A small sound classifier, trained from scratch.
Model: 0.837M parameters, log mel input, arch gmlp, layers 6, width 160.
Training: 30500 steps, held-out accuracy 97%.
Data: 26041 training examples, 149.9 epochs.
Rows from block 2 of a small sound classifier, named by matrix and row number. Rows with one number belong to one neuron. Each number is 500 + 50 x the weight over its row's rms, rounded and kept within 0 to 999. All counts start at 0. Numbers have three digits each.
After each neuron's rows are labels from the 100 clips, of 14976, where the neuron reaches its largest size: "strongest on" is what is common among them. Only what is clearly more common there than usual is listed. The data: short read English sentences (LibriTTS-R).
# u: gMLP up (value half) (model.blocks.2.mixer.u.weight, 240x160), inputs 80-159
# v: gMLP up (gate half) (model.blocks.2.mixer.v.weight, 240x160), inputs 80-159
# out: gMLP down (model.blocks.2.mixer.out.weight, 160x240, transposed), outputs 80-159

u.110:560529593421458498380530446422489449592451489541493467558435449496557542369535521407491464439554487528378532532614484490566433478455505598483569389509470426505557479502524462440473492547473511518488422442515501501491530478504569448626429462
v.110:430491537466495498490645506499492514453469465565557459518496433520509489511487518509517493517488492428437551534536542481469476467483479542483550566499552522516556520522396490506559456534536529447428559459519572460444501559545435499487460479
out.110:515446519525486557505488571505474537451587540387535597500399471464517429530545507498557463606575516482466535440481396476518496512528553569518431509456454538479507555492503517509422598452478594460450463470423495519416489533492501470487527549
strongest on: voice: male

u.81:475439506410491569552484575520536469538543486558544564421505508508523405546465531449552535408549620480525532480542438457558542442505417438583536544469539500476479594441416559389598517547587433539521525424595540508487536515519517466536513457
v.81:400491588518532489484439515433488519532502628482571551462471501503518472466530565567496487554470571477529404461457489501566486393474510491491598536495481514514410575495529496623405467444524472516458378437438512508463507540575552532553449482
out.81:508470493573438537548492473471423524498447547529520445500468521400355549524454540523481575487503420475456575551418486456465529548454443601515429494498414466452449381581542461543547588491373517534591537435551490492562508446495395519510491531
strongest on: voice: male

u.211:586586426545465596533412495494475483535555436450427577497414480514486415510435534583501497522527491458402469621573438475548572564508487475483513451492538495529466529554429552526532502531497517576581460482497529534357481481518552561529486528
v.211:408502528430474529502537466483411448492459497450464517511524537420608433460436437548489403580574495522472460496510621528492607489521435478497455582472468469541416474494571457503477517536572432520526467416555506478512595531512526553572501534
out.211:580545519422574504472501551551486553581503428497406479581571461548430565457465553479474469567506490541566538521452515520516470606431513562557473490494620501455450571512536434485616554571449557457474493561464509443486572507474499500520477448
strongest on: voice: male

u.164:455511540523482566449512539547488462452519558601448475551491469501501479486537553480500471428566440406422446398505410457540495497552493458515539565538549507553474496527514616548506547482483487500546464479488535468481497486498511498533464468
v.164:578462471389458512605497527483579562596549483495524533550456436551496556587507472475406502504473607442488480548538514526509464445535514475474516578454481467455544487492499539522572490572491432463550506528516470432513513330545515481530471602
out.164:423491471426596439422501524582469536456488510408537453482458577580482458508437399531437542493390448488504576493437534497534448508500548491493500593460478453502458580411490484512565553495496512480489590457487433417522536474458433412492456467
strongest on: voice: male

u.107:627485487338473564581543461497534590504573495433572568527526458502578520535632444466503527436505491501526533466461458493517459511483449514504525540533559489466513476483510473553472514471565500531508562516516412517507547494544546542523457506
v.107:448458487578516525511531484463480508407475510542535486531451494536479545511544463495577569462456628451474560509543466534493491493482520535563570608460571464540513466499527530550492594555489525527488451391617541518415561557608490587478564451
out.107:537459510512561444482467479550438432553476544475520435469532642452521481513424484508472502381530417479577520507494529441489476539445573456536463453547356509469506453508516475529422569441469477465561500553512535456518453467545419535495494500
strongest on: voice: male

u.149:500493538440502560466500344524519497527516458602512464468490428448511492483517501545461517488560469477475514557452434391489516473494647535447597447467479445530443450503623451494519553447492540550540602485451497514503500463505547451388417481
v.149:476492446569548488564528495515454560552516433489541505530510477456525478546512578504602432561544511423443417554457589448485518528539568619504540526504556519501376557493494557495477482550523561529421438444577497449617514454458578493426609460
out.149:563509460526472560509523568481540569602466417502488402593482582480385571482551488473451483518568511560508514495457523449478526473564465443616579547487442498502545499532575510520478542548475438440457423448573451498495534455495465539506497534
strongest on: voice: male

u.114:505503500523451390559522543452519545468503643560505509515499419465535529470535435494524547558558406446522529549491555554446492575529591449547533505431395430369448507475481493501480530485388456568543416474508575467518477377537555437528576536
v.114:450531441554533563533542479531587553514518643627506515553459491450502463500461500473553421495530414441549552482413575561460457553530537470428419597499497546601543483486444491525463481558495444428507410482487511508404522472501578419513561536
out.114:617447516490543499475526496537535439392491471526465475508540562513456384508478478387386458497573548472505452501485505423497553449568529543519571545456534563489455522461426493430474499538550465523489511502497493545494491582466411441583480417
strongest on: voice: male

u.103:488456459482502518445537386465570480462490517519510468525449453472516503601456459528494539444446605519485505515599534572499520559485374514491468568474492554532550437516551490556597506418501462520470475408437562508447550479582590462552491564
v.103:456566447489483615478500562534533487585523524494489490503484501463468476555535456451499476438398606531609519426477461507467557520439417507542504551574502496402586459513536489577497503546530483478481548486528562476533584450455502516435477507
out.103:561461507553568571428500534442527510480512524500566534461498529513460504509516590548550506586440505535531504574554457465582470528501514538512543529569470531565492548493653515451499430453473594532553479451494415550465447441541523558451544514
strongest on: voice: male

u.92:507482566484529519539579474546494468522521509523578498575521444487460504474537543511473555468556608477508556565614409494551550369567518532459526443507592545536552439449523483583578462401424585544411481508481586537521567559536427555528465473
v.92:517546655490499490543522454514508542530457506489470434473458484525455505555417546504446526468535568490552496447538501433393529497436434537500530472500437496603515497450531514516454479501561439427478406520499497419535423465506455431477517493
out.92:432496398511507498418588501480510523428435496517551529563511556484509504474557429454534423484488495501489523501353454544398446605518519468540570565574418489454488541543479464495446459491525498553519504457478444509400469455516548442497486509
strongest on: voice: male

u.90:500445441427490521587545548471620464432509475489475510573505520518503503442613435528482502500509610457493451517525479507485447485422521594489533420540598501516431456566500581457491517563559449506452399498582559489523416503503554542474551514
v.90:509424570410557557470463506460496589533511506476460487549511531494550548491519629491523491549498562473482542498486477424499394502497489458459512536471435571539505535512565496510619564500541542418357383487537545426525574476541484471429501457
out.90:551563486518448510565403457474477551488499622473498536426478568465467464564361491481495413527472481461487555468487457510586472386465473542453480409521391406460493514447501487496459577483495531432529469512501449569490468459473458532422415480
strongest on: voice: male

u.139:526420479424432658518389557398610531449495560611527598468470518461507521590470529537452448474396441509505532510464496560510492387493526486508546477517491509520518542515450405549490449542550514499504479535489504486475380552543551544567461444
v.139:601528528438484551491495499471535509516574520497521611534549482537497458487520582524532503513526530482562511598537565514538577443530512535507525413509471517531487370539493436494529532547567463443453493474538506387503480506584608555495525501
out.139:403503533481487473546555537469457496591536406509429532582576452469497587502461534463511512440462524503479479488558453473588459453459524438451528488395537509508598451550557609539527611503452437395549457493419527475392448550431450497557421390
strongest on: voice: male

u.89:451576520429551514519405551504379472462503526547529511562427473539469487573500510501494522505592552512536449578463496489468443532441560520559490463475573457508448566479449435510598500551477532491571563473539517486451486485455499430396505453
v.89:476469529468509589449494495460537495606464513458510523487483599433541558462433490518408498477427481451587436513539600468522546473516433454548482538472468411416484485474551477560441578517517442549473493527506520431504524403466543559430458428
out.89:475503439457466519502482500500464464517568471510535431487519575413456515463471451531514413455480492559471585375442493524472482479555415569472534536484576534448520497511477509501535607515429542495524546514361570483495507598490426500590390430
strongest on: voice: male

u.41:491431601518517471474466488536506459479525599543549484542562453528461506521533426529495444558501574525524550571561413548438495512540512464557484520483552489507511562483507358456532580535548430433449451538382526394526495460407508520478418489
v.41:499400499479507495612438477544485425540511521524362508566526492468512499506519574561500475407581596502499565475579503544536455434464539561518593531476475533517460504480468476523540555518463442441468549520474617506508466460515531518508436532
out.41:494424491616510533610485519503490599505524468488528501535468517462521559422481464507440537462442430407352549492536425443510476489568507496504477513527464552545517551508586631556464396483636469552455443582544530573474458549482507508449523428
strongest on: voice: male

u.190:496455507537415601469442544542510476500521455555493567632515534438580517473523460537635508547515544588430476487435519482493500499481457511523468518506483585463416398442499476502559511453533520502544514471493544492442484551497497630556436617
v.190:559552442478506504480419594511433497500476505553538578510500549487511465545550591483520468541593488582447527532492530502500486452496437546614503504404536568507480531514529442519465540589505504558512436448590583421520528556487641464481526530
out.190:519477482522642508481477589487450486528422543516526480401499514470459535503500505504567541471491438480467495516458490489451348526560464501566508488454385449406444433465558480484486465610405500511336484521462383507574594399479502495589510498
strongest on: voice: male

u.172:526581518535565456497411488449449523502499554603536462408613440515542529591414501532414459458488426437447453525537453519548487467450468550466513465578479458474493449537478516599443433433457473506566403463526504474487502507537507490492552464
v.172:444480495458431563441468502432534493576497538487534568524449489514474529520483576462492556519512583509595456522532512456475412510434496501492505530479435587501438507550486452499490516483514421444398464597406587501471521496435536383448519493
out.172:403554552438561454413470515508518440546522473426431458552426481600553564527494488419451508539434490542580454430501582457407519523519562451536454386566574486504430444496507517481531444527491532450573509495538442450414526574525531490439417404
strongest on: voice: male

u.63:551430463514516472520526486471601467561519546602566563524428500456562471519553585526478542538488553479428517587467393538478417503451531445445516615563543552547451542497497500560453434470465511446478486452553492520515458508484470539461492508
v.63:550543534452557468455506505528632540510488534543481422538593486576583527514567496408445469545483617471507498438543465519489537486478498414551548507369562561400512508576503542456541526602484600494410423469612499460487554522510533530492476508
out.63:491511502558538419501458604422483558606408499499563461435481428467546510500447500548484532466538531457507520495468503491590456582479453543467540431421387493502468504532535523517445429454432361507549537482529477527482545417518503438544471443
strongest on: voice: male

u.239:510444530436538565474458492497550513553528520528448411597573479503487576487582451435458474446543547487449602433467433526550431457482499574531534575551429422567477477499500489495480467554559444520465472511534538515429391401480545522518530465
v.239:444493498522509445597493543451444476471521386573486498617503465476507573537482488462579549413546609439573514396557518500541504441518440526566496571497571453521472412573601379568479485525514525505420474440522547521507541481511554417472577484
out.239:525458500524480520530414410530438555587477560550519532488485519496480417583423456486485491472456428498501479527465566445527517508400500462464506428537357454516520430473562558565391598497498558540531519603497549432503499529547450395489540469
strongest on: voice: male

u.79:536516569453459528523477566385418483581545562626496547502473546449537520547459482535475504396546545513459508498459406460509470476549561517545522456531559501542595534557506505503463526472516510496506438503566515495476509650535476554514464502
v.79:415561438500446456479466479585565508478498480525499533495466510472497431517442533557593583631468562480526494452480543435512473559443469585454522510378446481480547529520512584532477515579564557403465457453435541483553441531506479518361557419
out.79:486550564455582414511502472556504604505470443538602484475496542428495404510438473427459524464513467446508513478521545458567374545466544481459475446473427573511548536459453536565503483486448448459509465474502459548424559387559451521537441434
strongest on: voice: male

u.122:555497576452475551566474605491501476504563541493454507539506469560445473406531476564434520454380501550460473492484370556513447533451439488468492428560523421498415550588456482496551475563574461554473525523540518578503514446445523544434520444
v.122:532498564572463519474506496487498582486503586517393481472492511514526460519435497540538541503474524510489422455541453557441408529465398602584513477537539439478544406551530523553590481534588437512450513483558526493519497593550589532577507435
out.122:535446458550512488538461548553495386542506465454510552545420428437505471513420572557410485527558448510522498512535579473555424431438502508441494479477519492420554526418619493501516529530456590533534496551490555500468531452392473492538507526
strongest on: voice: male

u.192:500524375468504482516551484563455526449556534580512485515506402518518531416532428536463526557516530484475573549597439490524451429431480445553539536414528468484515483536553401444479538464533478579548614487524485559535511458628547513433613474
v.192:478507427515515423590533427451535528514477475494536591478492504441483494490447396482500540558450553473427479524489511484530439498482570482507505508442515489444437469508637463553547508475601541480518453459566474417531452556569530516481577472
out.192:519466488451470469449495577471447544387457454554519471535458512474456468548521427483568352498490458556568453610517504431445478549573475410493485509471417483518502527435422477552521510577502517398417414485505517582521473550502490503501378488
strongest on: voice: male

u.217:448598524485492528445394433459541535438512549511612581504457509550521570523550465549430542465567527463544550508440436498527420526595434510448572496455559492419392449546478532470528464554457556488474475547595504604519497492521492470490566481
v.217:499435469406503478515501425479550515496513609523492562549549473445556555513450437399413553473477556495518622486583479489556489524518416494455500468468475568465463466516520446543478566439500423458501395535459536563487527500482497538454492534
out.217:556461506483485526490538559525439543558505447479477454519506411463477515546395541557464510507414423530540548574481529488558501538491470389553503510555525538471505489542515479471519529507542493478510560446580503513550509470437568540469463589
strongest on: voice: male

u.126:568534533473422481530551462534532468490503604459505500505559519493457427484461575470503408443489500551493522487473475482459457480452546473505471500482563522460572539434583493562439500535433543435463460437540507502595532410530457469449553441
v.126:443587419516551582469493550550461498636522476431484492452499542481541504546460506440484494526416532536561456423454581544589573513444438550480473586595491554436528407503475497575536509548540484523510499553553527505501494441422499540451442475
out.126:498452426417532534475475512472517595482564572435404562495609516449532563480549502452398533518484478521522533467510573539495515407507553510471578505410464495508545507479485563570503490577528497457453598527523439406567544472499517625620494479
strongest on: the word "is"

u.207:516508530559494530517535533450516530475548425453448442508429457538461489548481563518547475599484473531502512465419549434569508591627568640476633473453579564555494470409508606547489529486603495499489508470494542605499478536420493475417538500
v.207:460380537520470445509575505489560526475360465505465531549477467469512554440493471509500542375517487537483474496540590525543488509494496571581457481496631531514536467491522498473519470495577496476534433557525572529528399518569557418539482404
out.207:477528539533485484512452448446539447474542460529595474467476484475558517552495463528531554421598535492446399497501612490537507564568462443443534469554578495514582570424589480439556521474496501458393662477543542457530475512425489540517466584
strongest on: voice: male

u.168:550503516507533522513472563518414486526510529599434496457423454485472582551478547382464552450549565563569567552473504436483546628517488545536459462504540498547522493540494545524420473440552566498519467482490450523588512481566493515480488524
v.168:532570520551493466549450550480521525482484487498462568522502478471507472398573497568491401427448442427487536454557455529613528478433531539478578461492523495537566500516544596501501465589498513516428403490528566527460532461522577497472510490
out.168:488441518497484422466478520498553501458489406464587614519467497580565393445474492523404432502450595459495580515501540490501520583507535562549467484549520544487490430516531555540531477493494522421426522472545470455459643457508442450471449524
strongest on: voice: male

u.104:443515516560539488487586510440457488488516460533508480465508429472449479515467464511500460558467448437534524524463610455485595471534522509490480577475594439486556492559444371390423439486459549526504587521544523497479626579512489487488531478
v.104:502525598552432420497485479496437504434543456505476539438586499538571494507501554458528511540571493458418511442504458485456439479454467475491451473559478548597437492399483547535447535450580402449575529464429512494610453544421483566469490611
out.104:406578514482444554466519545577430526472518592550488489413518462461536546474560377490403503466605508502564564542477513461545427467505563543434510464456590533519461479540482500555433415551425558527591485546496425511543446544483417425506506574
strongest on: voice: female

u.238:476530498549506473469501484453481587526450596477427497535533598535537372487413545469512394508472508538463449466470503460490465494528537536384528514518437600557505512424537392428432528526582524519548535547488499519456475537489468444460479636
v.238:526458527463478545474552459428508472604452534420540529498530550470572498659440435434486502596522539462531396483494529564531485502449490562492530483464502469522504461511414515532506507459550492453531440532494471427456539453501478461423421535
out.238:457470433593520505505498501477453492503550606572522488523516478540464509518418533522543441521486551495462472443476553463496506441505368524542493541510559462418448478525525506494521424511539487423473525477636512501512524522533510520537361601
strongest on: voice: male

u.176:559438501503524575481521506506568479467507564520585502478519535482529588577633479487567557505624444457529458508507498547539556572432498547538506560465505398485516504575438503526488394501454392568566491528491577465498487417496576490518552477
v.176:516460474489505526589431529512501613573546515485525413583521509490508451443433484519521498444521446535527583548468502505467483500471469557482516438503554441513402485475466474454573574571472487479588417518543539512482584477560553497480554547
out.176:500598459511439429592494549553499479611446443421484492447520577584474432521405500535458467430535534520576471486473486497589494490608482518543473455447462454465575590469538493450542484553394542476460481463564463533510539556453444567415475418
strongest on: voice: male

u.169:569505551544514493512521436464556526575577528582443520440527504472448396527420490428477547449551506447539521470449527424472434496455540472471526458609476530523521464534464404438424569458569510517515490446599566441497420523411484519462437421
v.169:387452526460459544478528545437539558463528495598507524498477467482432424473614537500434582487570530486555499414514564457494410508448508530491443593529530520468526520528488495505511469552573521444503523535569530443457548453503635517375516507
out.169:444496488571535449508433454496463553571467467476501499513475502523519526471421570551440502549490497476555448474528510522610526402632449477470479495478510492531557585462452431491498408561577486481539506532517523669415551535573518539473374406
strongest on: voice: male

u.182:519556455444551540473541535447447592517591429443449445442436461518487425516531451458547488494542466433403561437481508429470497511559578477453465515385481451449518508567583532536479528449538442503469464496412542511482500530432475491487503415
v.182:615447442404512577467449497537586552409437521519474427521520463600492469529493535513504579599435460490501463534471504544468520571459604496385447565613383440517407475607474465512492459516512546487534527528600487551453470498528493509487477526
out.182:567533538445540436560465472491454460508516469551436568538496535518436489396560374472470456503484529548480557535417608543484444483447526511499506532499517449474485539532499459443560468557529474426545359586506556454492476538435506481425491518
strongest on: voice: female