Weights of a small sound classifier: 26041 training examples.
Rows from block 2, named by matrix and row number. Rows with one number belong to one neuron. Each number is 500 + 50 x the weight over its row's rms, rounded and kept within 0 to 999. All counts start at 0. Numbers have three digits each. After the name is the row's rms in percent of the matrix's.
# u: gMLP up (value half) (model.blocks.2.mixer.u.weight, 240x160), inputs 0-79
# v: gMLP up (gate half) (model.blocks.2.mixer.v.weight, 240x160), inputs 0-79
# out: gMLP down (model.blocks.2.mixer.out.weight, 160x240, transposed), outputs 0-79
u.160 094:541460537491491531513422425517581536460465460477504459522545475467505524510500577515492553435496521522498457516587394454500560491471492498534533549503436455523441372576544478501522488584543510494534540385478496453510536425526548524470524513
v.160 110:527477467440439483495399496505513558497532490566582581571491567447587521505495610434563533408542520432467514372541526456446458447441458439583578539522494429419454507454464480471542449418541502462467509487446510541454570545459504479457485473
out.160 107:545506542514554448425596525524416567452524498504468584538510528443438572486551350549609599499539538535552443476453513564480473465506488455507532569488478510581550471474442519528498478600455444482503558537532449409470474501582408536524499569
u.161 098:453572515474462462448511536538426500506412489508481494635461411500560442518554566511594489506420479465520562504524416389601535553437415464447536459470515541502462561499571496423505527576524507488557400469511500584554493452533449560401547524
v.161 106:451444548486487542427452568446485633400505413524509540449507511522549527518436412458505539502453474460488429499596480495474551470548625483540474416543444513480407494504371573513515563536460443387468506507446463509475587481406525499468501470
out.161 099:480542609487494449514566502455555530438470543470537500493603459482459422522572560517573562455491476537531549545454568416569411499456565491535541447520562507396478553564549531486488540524404460500492481532468480519473533565523518423488488560
u.162 107:532581520460524566559606564608495496506438553570447531618502510558564469527485522503435533538572496588484497414451530546459454500454462576410479612512478488549543595484475529436492496490508520501494467473530427448501634541548564443504504556
v.162 109:485524560445511389504401604554482604570458485483512448518480478562526548455529491418476461479573566462463501552474468492472409503494518468544554531527497519440455467528544553507494561546498489496486522508370473481527514524420634490560568409
out.162 107:516519536462512471497585454508413499583524489557593530520489528542453581539531523456420486570465514478485445500441553545462450496481512510510462412609516535497442504512524552520594456467445579486507434576523545610477497472547493404448524494
u.163 105:541595476495488468510520540533457500464473451554538536517471511585462556503509412546504542492481463500556474498618505502397443532436420496462486515439519491434501552594506523514493549493503567483498413542479650441510512454529544413414468475
v.163 095:528470488557623511456523571474486439437487512506566510405515559566477569478471554501476488491422589551503496556415469504438511544560457448424541589400535526476492512545463521488576516439569438422515609470482475410421562537505550488522533397
out.163 097:578468438480645489458443415521498543507508562453600503581629507531454412499487477460489515442487507433525511615469520466476482462422477432532495558477525453545519570445412571537470439511491520436522569604480537425512449552531485544541506542
u.164 109:534568508551458447515375518454514543408378597518384488481515420493485463413524486510437491609653475510525462517513426417447516474478488503423424404493584482584533497477456523453475511547507382556465539514481574514566502517373502505484550450
v.164 095:483570458442506486568465529559498574492518500503512551515512518528592549501517429579413585570528464514545403432528592466500519501519453484581471550554527452449477540464502394518620503518511498495543483504558420475459520446502529503427509360
out.164 106:473539479431518494456508487537523451576436391484478460549437458433456478488394511498441394554483530478439563462547494524476563443401469496594560590576484513558484509490583518512541536513537513552477530479425550575452519587568449539547492497
u.165 093:489575473503496467424444554502541585584487514368476492382528577547536504558431461497503537419443466514556564471494471503436460492451537407539492480503510523492451523510547518521484526479531477469432559442513642538492612575459576479421562517
v.165 095:491443497460589546483498532503531515457484433589570544480478653579531408495558504479486523543504432506540579496475530450582485474516564352486515515419490463375412526549578523429489489571561494553503491446430563531492532533534497518522528462
out.165 099:355403528525560444563559464463541526583552517440451488557548543460438563545583427493467480518521441420429494510562455566444458573510492468454445458586547525441498520475500476477518529485491527566476534489526570521496465503623513497591422544
u.166 096:562549428479499511520475398471491491465519514497453613613511604566498460508588476485488534440401556536528429408503486539461494524457504463456419494520469515405529537424481508467489544589418517477461509463483602564558442514480563425448404533
v.166 097:479592532479545528641544526532596594496424483556481600524496553505503560583514471484521416526452499551530481489512635541428540488529409464521611471489468551387394450569484598542545396534437534533509544494441474520484558550523491499535484504
out.166 111:504485572413481565477514434477409478487519551505607441559511521531472476567417590520538483564564546491497562491425497519484515459552499510518516494535472469526507474578536437485499473522500648509471501485601583520465547452430473469461557502
u.167 091:551593428509547480528540463533444484422517538558432552449511495486562551498445455512461498463460452497557518454499543528510416501461537568523564489429537604534457460429495529616563446566480558450550463524453493441423412457527485519543450472
v.167 105:490486502482473439441520526491500595532482505512547491520495453502515504542490544601471428439535516621556446494518598564429556554580561520452656569468518500547390500458546512583556466539613554498482491477576421508448520493563554512545484526
out.167 095:460538455568467493438541496514478515422496487530475523530470427590472491460501536551558469464454493545536465547540589500499430487608518537505565493465450512432468482342546476474418549476507504539492623479467487463496417564475596520498522491
u.168 102:476457478541607511542426564469430472519498533435566426425391469453470471558628451554618511501531478544495480541491584501491473445618450510557447436514468509491416482571525490585480607556520493468581568554439505503471565488505535507531430554
v.168 087:447526496542525393507554448447534457438535416459468536644478603479511519488451543473437514524542570524446553565502512500512485504453482470414533520530580612540454534580475541592588431438513426561523526587539573501461486458426458526447417439
out.168 092:576444618543485456503498512400487548480526447512572557526466467478548432478598459479441521509588487528562533613476509540549532485593517476476588569583516492538491542507497428505525522540585363588485549474599495519497520529464505493529484489
u.169 107:375506463421407412563588531457545546471521466425489480562567473514510511422500589522493566491576371450558452479435421544409523435519477507469459466538501457531484466527469489573454493497499519503555549504522514428524470462473487493467582487
v.169 107:496449489518490405611642471532521553500549472525495521383471536518467518497517484467489547571530444500542469511554488442447536417554485437531551591505502474451445491480555511541511422569490514567515565534574507473491590502581396539490481600
out.169 099:491458511507484445497528526432567528511521444537522491549436539446414554515471500456509426485419446520362557501494556472513479544470478487492416517513561553534538556415420501634460520501496485567530414544577474494459481501436509557510520481
u.170 097:528481360493484515522462568564476557492475435575469552473405545499541465497516576643514448523596511574456530528519518411547506507430413406533483519553439511442445496542526538528498449491541481473544495460473546493489476443500482549368517579
v.170 098:565529552531530476473401365486493429408599570582507563508416526515601490487490494429540506616514476430505491443573550460511482525417459488485558506489429560468452467523501467386582575459451446477374423478537534511493542536533464478487520476
out.170 101:483531482361412532399533458517483476483478491537508585496557521515504524553549530409517466505520504492461515533477511532467433450541509376476532480480470551449518482452373449573580489480425550480501399510462471472509528515550548431638430473
u.171 096:494510420592574464453545637511449583537466480493500435489566518515536566462506504569441572475479488509540467408446476515496465429569481542514535521440556517439536567480414508480510483438546480427467505498522575528427444559447406484442542524
v.171 098:419508507481564444540465551509436467413528469459555474482497549580496554472496511542555507554455543512450453500477472522426528442563526399466523497502446430496437385520459473565483479613521424405514437425539428421443553561501562525566490494
out.171 096:436498477547537567492544534453440492554522528521508559532510559476354481542512482429498405498510454478415457613561567548466424536464485428480484493582545526453558530503517456492451486561435577529580558487524465484510440538516451543575480556
u.172 108:524537460463506524420548460527630558481480531449414561439489427473503566463504639486535500466566401568577467471530473522517598443518491485520459459511454435561447443438529507441435493461465464547429453542565599561568478531526471522486470526
v.172 117:505569502456530496521621488467574529483406454509560627480505538449501543529402461454500456492527474564454493532455460408547467430493510559550449563479444550476458593566552521431474459499503615589460451441565514527512624565556471518453482472
out.172 106:521518564606491463536548508470469435497642476516510456511495446391467577499490497506493434470462572537401488559464480507501510502479425517589436486534532454507492465485569544486522543431541488466534429537426433496441537436475500459475451492
u.173 098:539440406517496533513563532488496516567436554499458574498467544529539525475553520445504509535432395418534451496508541508495608589425559386476568474467502427576541510450528460560545446548559438426593527458456484496533492460442532444475473556
v.173 096:595564536423484645572541568563405567495410509474512542468541473506480517517564516533435533546500439496569488527512506439459444503502537563461471573480485541545432468529425563502478561647501490457491511465485598566573578486572514558473463497
out.173 100:530537441454493499536514468616437429457493517550524540513459534527508476534519460416450468556520533529481519493540501517537466504455415542483610485481456559462495508492456505430517534491480513486470402519554460421573485508498527433633554461
u.174 098:546513572441544509493529487531460598564417459511508470490433452591542474489471504507470564471561468521544468472448506584479424498531569479520491453545475476489562501609525447452491532588521572439445575581517399470450507483563554466394590492
v.174 099:532490492494447472492589421586524502511563459516510484380561522615502577428504468398419569519582545409534448467578484468500447425547528478400524592498489416407420519515552478499559519535571460528453571558505458572485541435495506528513543554
out.174 111:576464534544516425569536460491562537473552576468505553483633533517520540465349459537461584502449584531493511490458523509588525460552540401464501546509495529533537509579597470522570484480497489508511509543563532462443579516479492455596488573
u.175 105:505478501507461538470527531400509532558535490479412497595458483528571485540482491566431484547455556482624537588503523443578515524461481526444580469444459465465481556488497565469394539594465527471407540401526526449476428460547534488425438491
v.175 112:526474582503509428472402495375459504548548504519465471454427410464464439558541522541460528528463548552500484507502534490477571503473457515444454491480505393457457568520473608496522446485518393473515583498565479526396502537484531503485515502
out.175 103:525449505443448399649528547536518546473495514473516574433485493611486410436521515484566446581591470532397514457492532548510522554506505568499515433505456432451539515582471455619507429471629463564494467553486453470484396587470513445515575526
u.176 102:535504516431464483538488480404540582525479499426487470446534581525536486473567545505458462498459495499546425367459442495443622495555450527520539534502508448475474457374490420444536434471595564510466555495532496463484495502475632493456483502
v.176 103:371520556592527474520473539509453574466494463558498404469537447525492477547499474507487518447522443584511504444520525562483529465554464446586537508583459453515499337409339556424519526527564520557519445512516503522495444512391540410539539523
out.176 091:579481528491543534590502451515530469491568436444540503544535535542497520499502456472571482574455482572504540494476559588430435587516467418514483409440436543474538532464423465560451467511396508461563480524491552447516421509526446505560444543
u.177 093:535498554535570548506487550456561536509470533410524518473405406463608474452493538437440510425435484502516528517501537428488558502539608587575455417367561478602451501501548512490494569551514485565475542430529647538434548408512504467429441401
v.177 106:448387568473544551474568497495478546557523514533503489409512561437536559469481474437443479512501485458383489466387441453441540479451479389514586563473546450526483516531552521545361514502471468525458522568553517571532533522513518482439430508
out.177 114:530427522474519448541473473451571483582445526575475434472507562491555564427426596536465485464481494457529382551514511402490476455536523524443464528486425509499562426395554592528476602454476536532501582476592576586411585460484547404502443513
u.178 105:468460479605466445611586496520581479379548459448513524453493544550484453363514487417420425533581486435557456550476442485529618529548545546535511465512544605490523533493543579502453496497543471502455531514460544451540435573539515465441580506
v.178 094:520514420575604470548543486512438513541503469484539500483431490556533515490589478543487496540519520491446474501460611478508546394529372493475556511406528489524467469515549482519561440545481471560453451506534481528521505482511570561613501459
out.178 101:501465457456475528564544579424432481501508486480573424437548513535566570524527459483480476417572533442457467428502565580528549521517442538507466417518500471398555531450529503582542480495557457535414403472486429573490478561450437509428514469
u.179 091:515508495455497613520447482572469495537541493578542449438373453517456500524457465506524632485540460506521521504484403550459515516480410520470478332485482446425488416494511464515513559525444563528538523508588462470407452439605556536429521492
v.179 100:518452571503494510561435484470476545486591472573422474408380486420521537447512405443480558447517590422540530412558452534500522504531461484505560562470483419518416557619465503445511527520436523531526522510426522510480546480424561541535492460
out.179 092:418502579440546461517480519490533571490554594421465504462585472532550528539527523517526538523535466495456477551512487466497551411602490469481450476528343517525520523467440478501552552469545562547425525584435531514566600493548503527505566561
u.180 096:515458486498443535529472555529469516537407539609525482508551503489495507525473569504490444500453469493505535431444480473491562451533525487474423445557396533535470468569414404495502599563527469516542491542473543410528513561522599422458521523
v.180 093:471454517452486432514441485506449447455392528511421568536508547547486490604492426527384530490461624574544464425483499598565478446540509566532442444521436521536478495528519550454478517517439472460510492499539518499537523546432617565418498457
out.180 096:515547493513551436546527560506574429464537518494577508443547508419460536470491417526441455512485463550602397539504531551419518427576397441534537528441547471467525508474459490503542478545481459510432546593539503503443441517495478551487490512
u.181 105:544527474461426440444492474465443565482535444443431528516426468499567488448551509508468553526521506541528602496438366520522531499526510497472447610419443448557443430527488442609488502599475547438519555504554537500530465449477488540487533493
v.181 108:460486498571459532500432554420474502556423462529503430504435439553564531496496522474497574503458509578480446467474507472461478511549550584447523579484472474496491538560459561495416452526496514399514587545514487573550561524515501506538409541
out.181 096:474455566489522522565433564505541503487570547482515532468519508405519453498508498487514432540529569539461484532480572634585527483560406420571432544491513553509524466475454463508495475439490490598540505558629470568405424477498533504517531490
u.182 105:484539512508545556521526462560429494481560512517648480448501522544556519516476515571494453564531462580477469536515501414592403484438572484498523446571375487468442468456480451431585470515464463456404465571479556512557541568603518445536472455
v.182 103:474538460421520591485533587464525480431458457525588541499478483487483532437559547457562504523498438416469494427504505491553524557468525424513429470489537529406459540438440499445479552553439557548502470497498475402518509486521481502571404520
out.182 087:453507526579439524465569569489587506512518500478619552609466584488500450464404448528405536528554455457561402446546500558566545573476526476497574540558482527471504552533519479488489511433377529471429525535431518501463521528474526620539514493
u.183 098:504521480501460502581455516441510560495487521517515506421513515570475538465468501523469559459452478424502472521480521439440529478455463606572572485468426490489446571528426472458556465466607474554510503432520458582519498502613413534456463501
v.183 097:465498506549476458531458527456474376514558483425441576534444464540513571541410462427493577475456551464526442486491365462471517551536454495496586438506501484553498495520540524514411502512442537478534463541618570506556521564461477554521519523
out.183 102:461446466482570509503529508545464469600520546417506551503472392403489615503477433450510515475507519404473449451561538460537413453488445492494501483486451444493511520538509548517468464602518424540492551547534558500564413481455535516540515531
u.184 100:523482378506571486510495528558443435472490543473517444521620507486517558513641528489528420511526421430550470509417494431599553541512526572562488525481537588475449475454516425481534557442512556467468587504472586503469538504450427492442517586
v.184 107:511494482512582462531573439457634479505504429536478584481522511438455549524437542440506475551533490405473474592527527548580510473500550497468444512434455602540474501464412543484468513436519550433482539498489513433429470470438438442557480363
out.184 095:542548488465433572482493505413471483405517463471536435469470501639594552475641444478534586527545505509493547518409525488560507489470414570482509523583555440497573522437434547465528503467455530604491475437561422438456513501448496415531437432
u.185 102:509584499540467470472473489485410517475439517545429513623475447568595546490491590532481501459411414369460453503553522400519524562525500501382433506476466530558516446551534468551436519533527523506499484461498569441501557555475488469463482455
v.185 110:484421487504501490429461477534478540580579503533498478409503618549456479626486474440463433576407535450521464448427478540464609544476450449517500500533578532505525548466493425574525545665432522542515513506457514529531536544526431516486556534
out.185 109:538518502499450407546522504440491450468548554491495520440505477451558489476494431551526514431464565474488379485478528491477493372497574569505492664488520409541424447393505526434472582585528513453606477468543401499490434571560498476470573530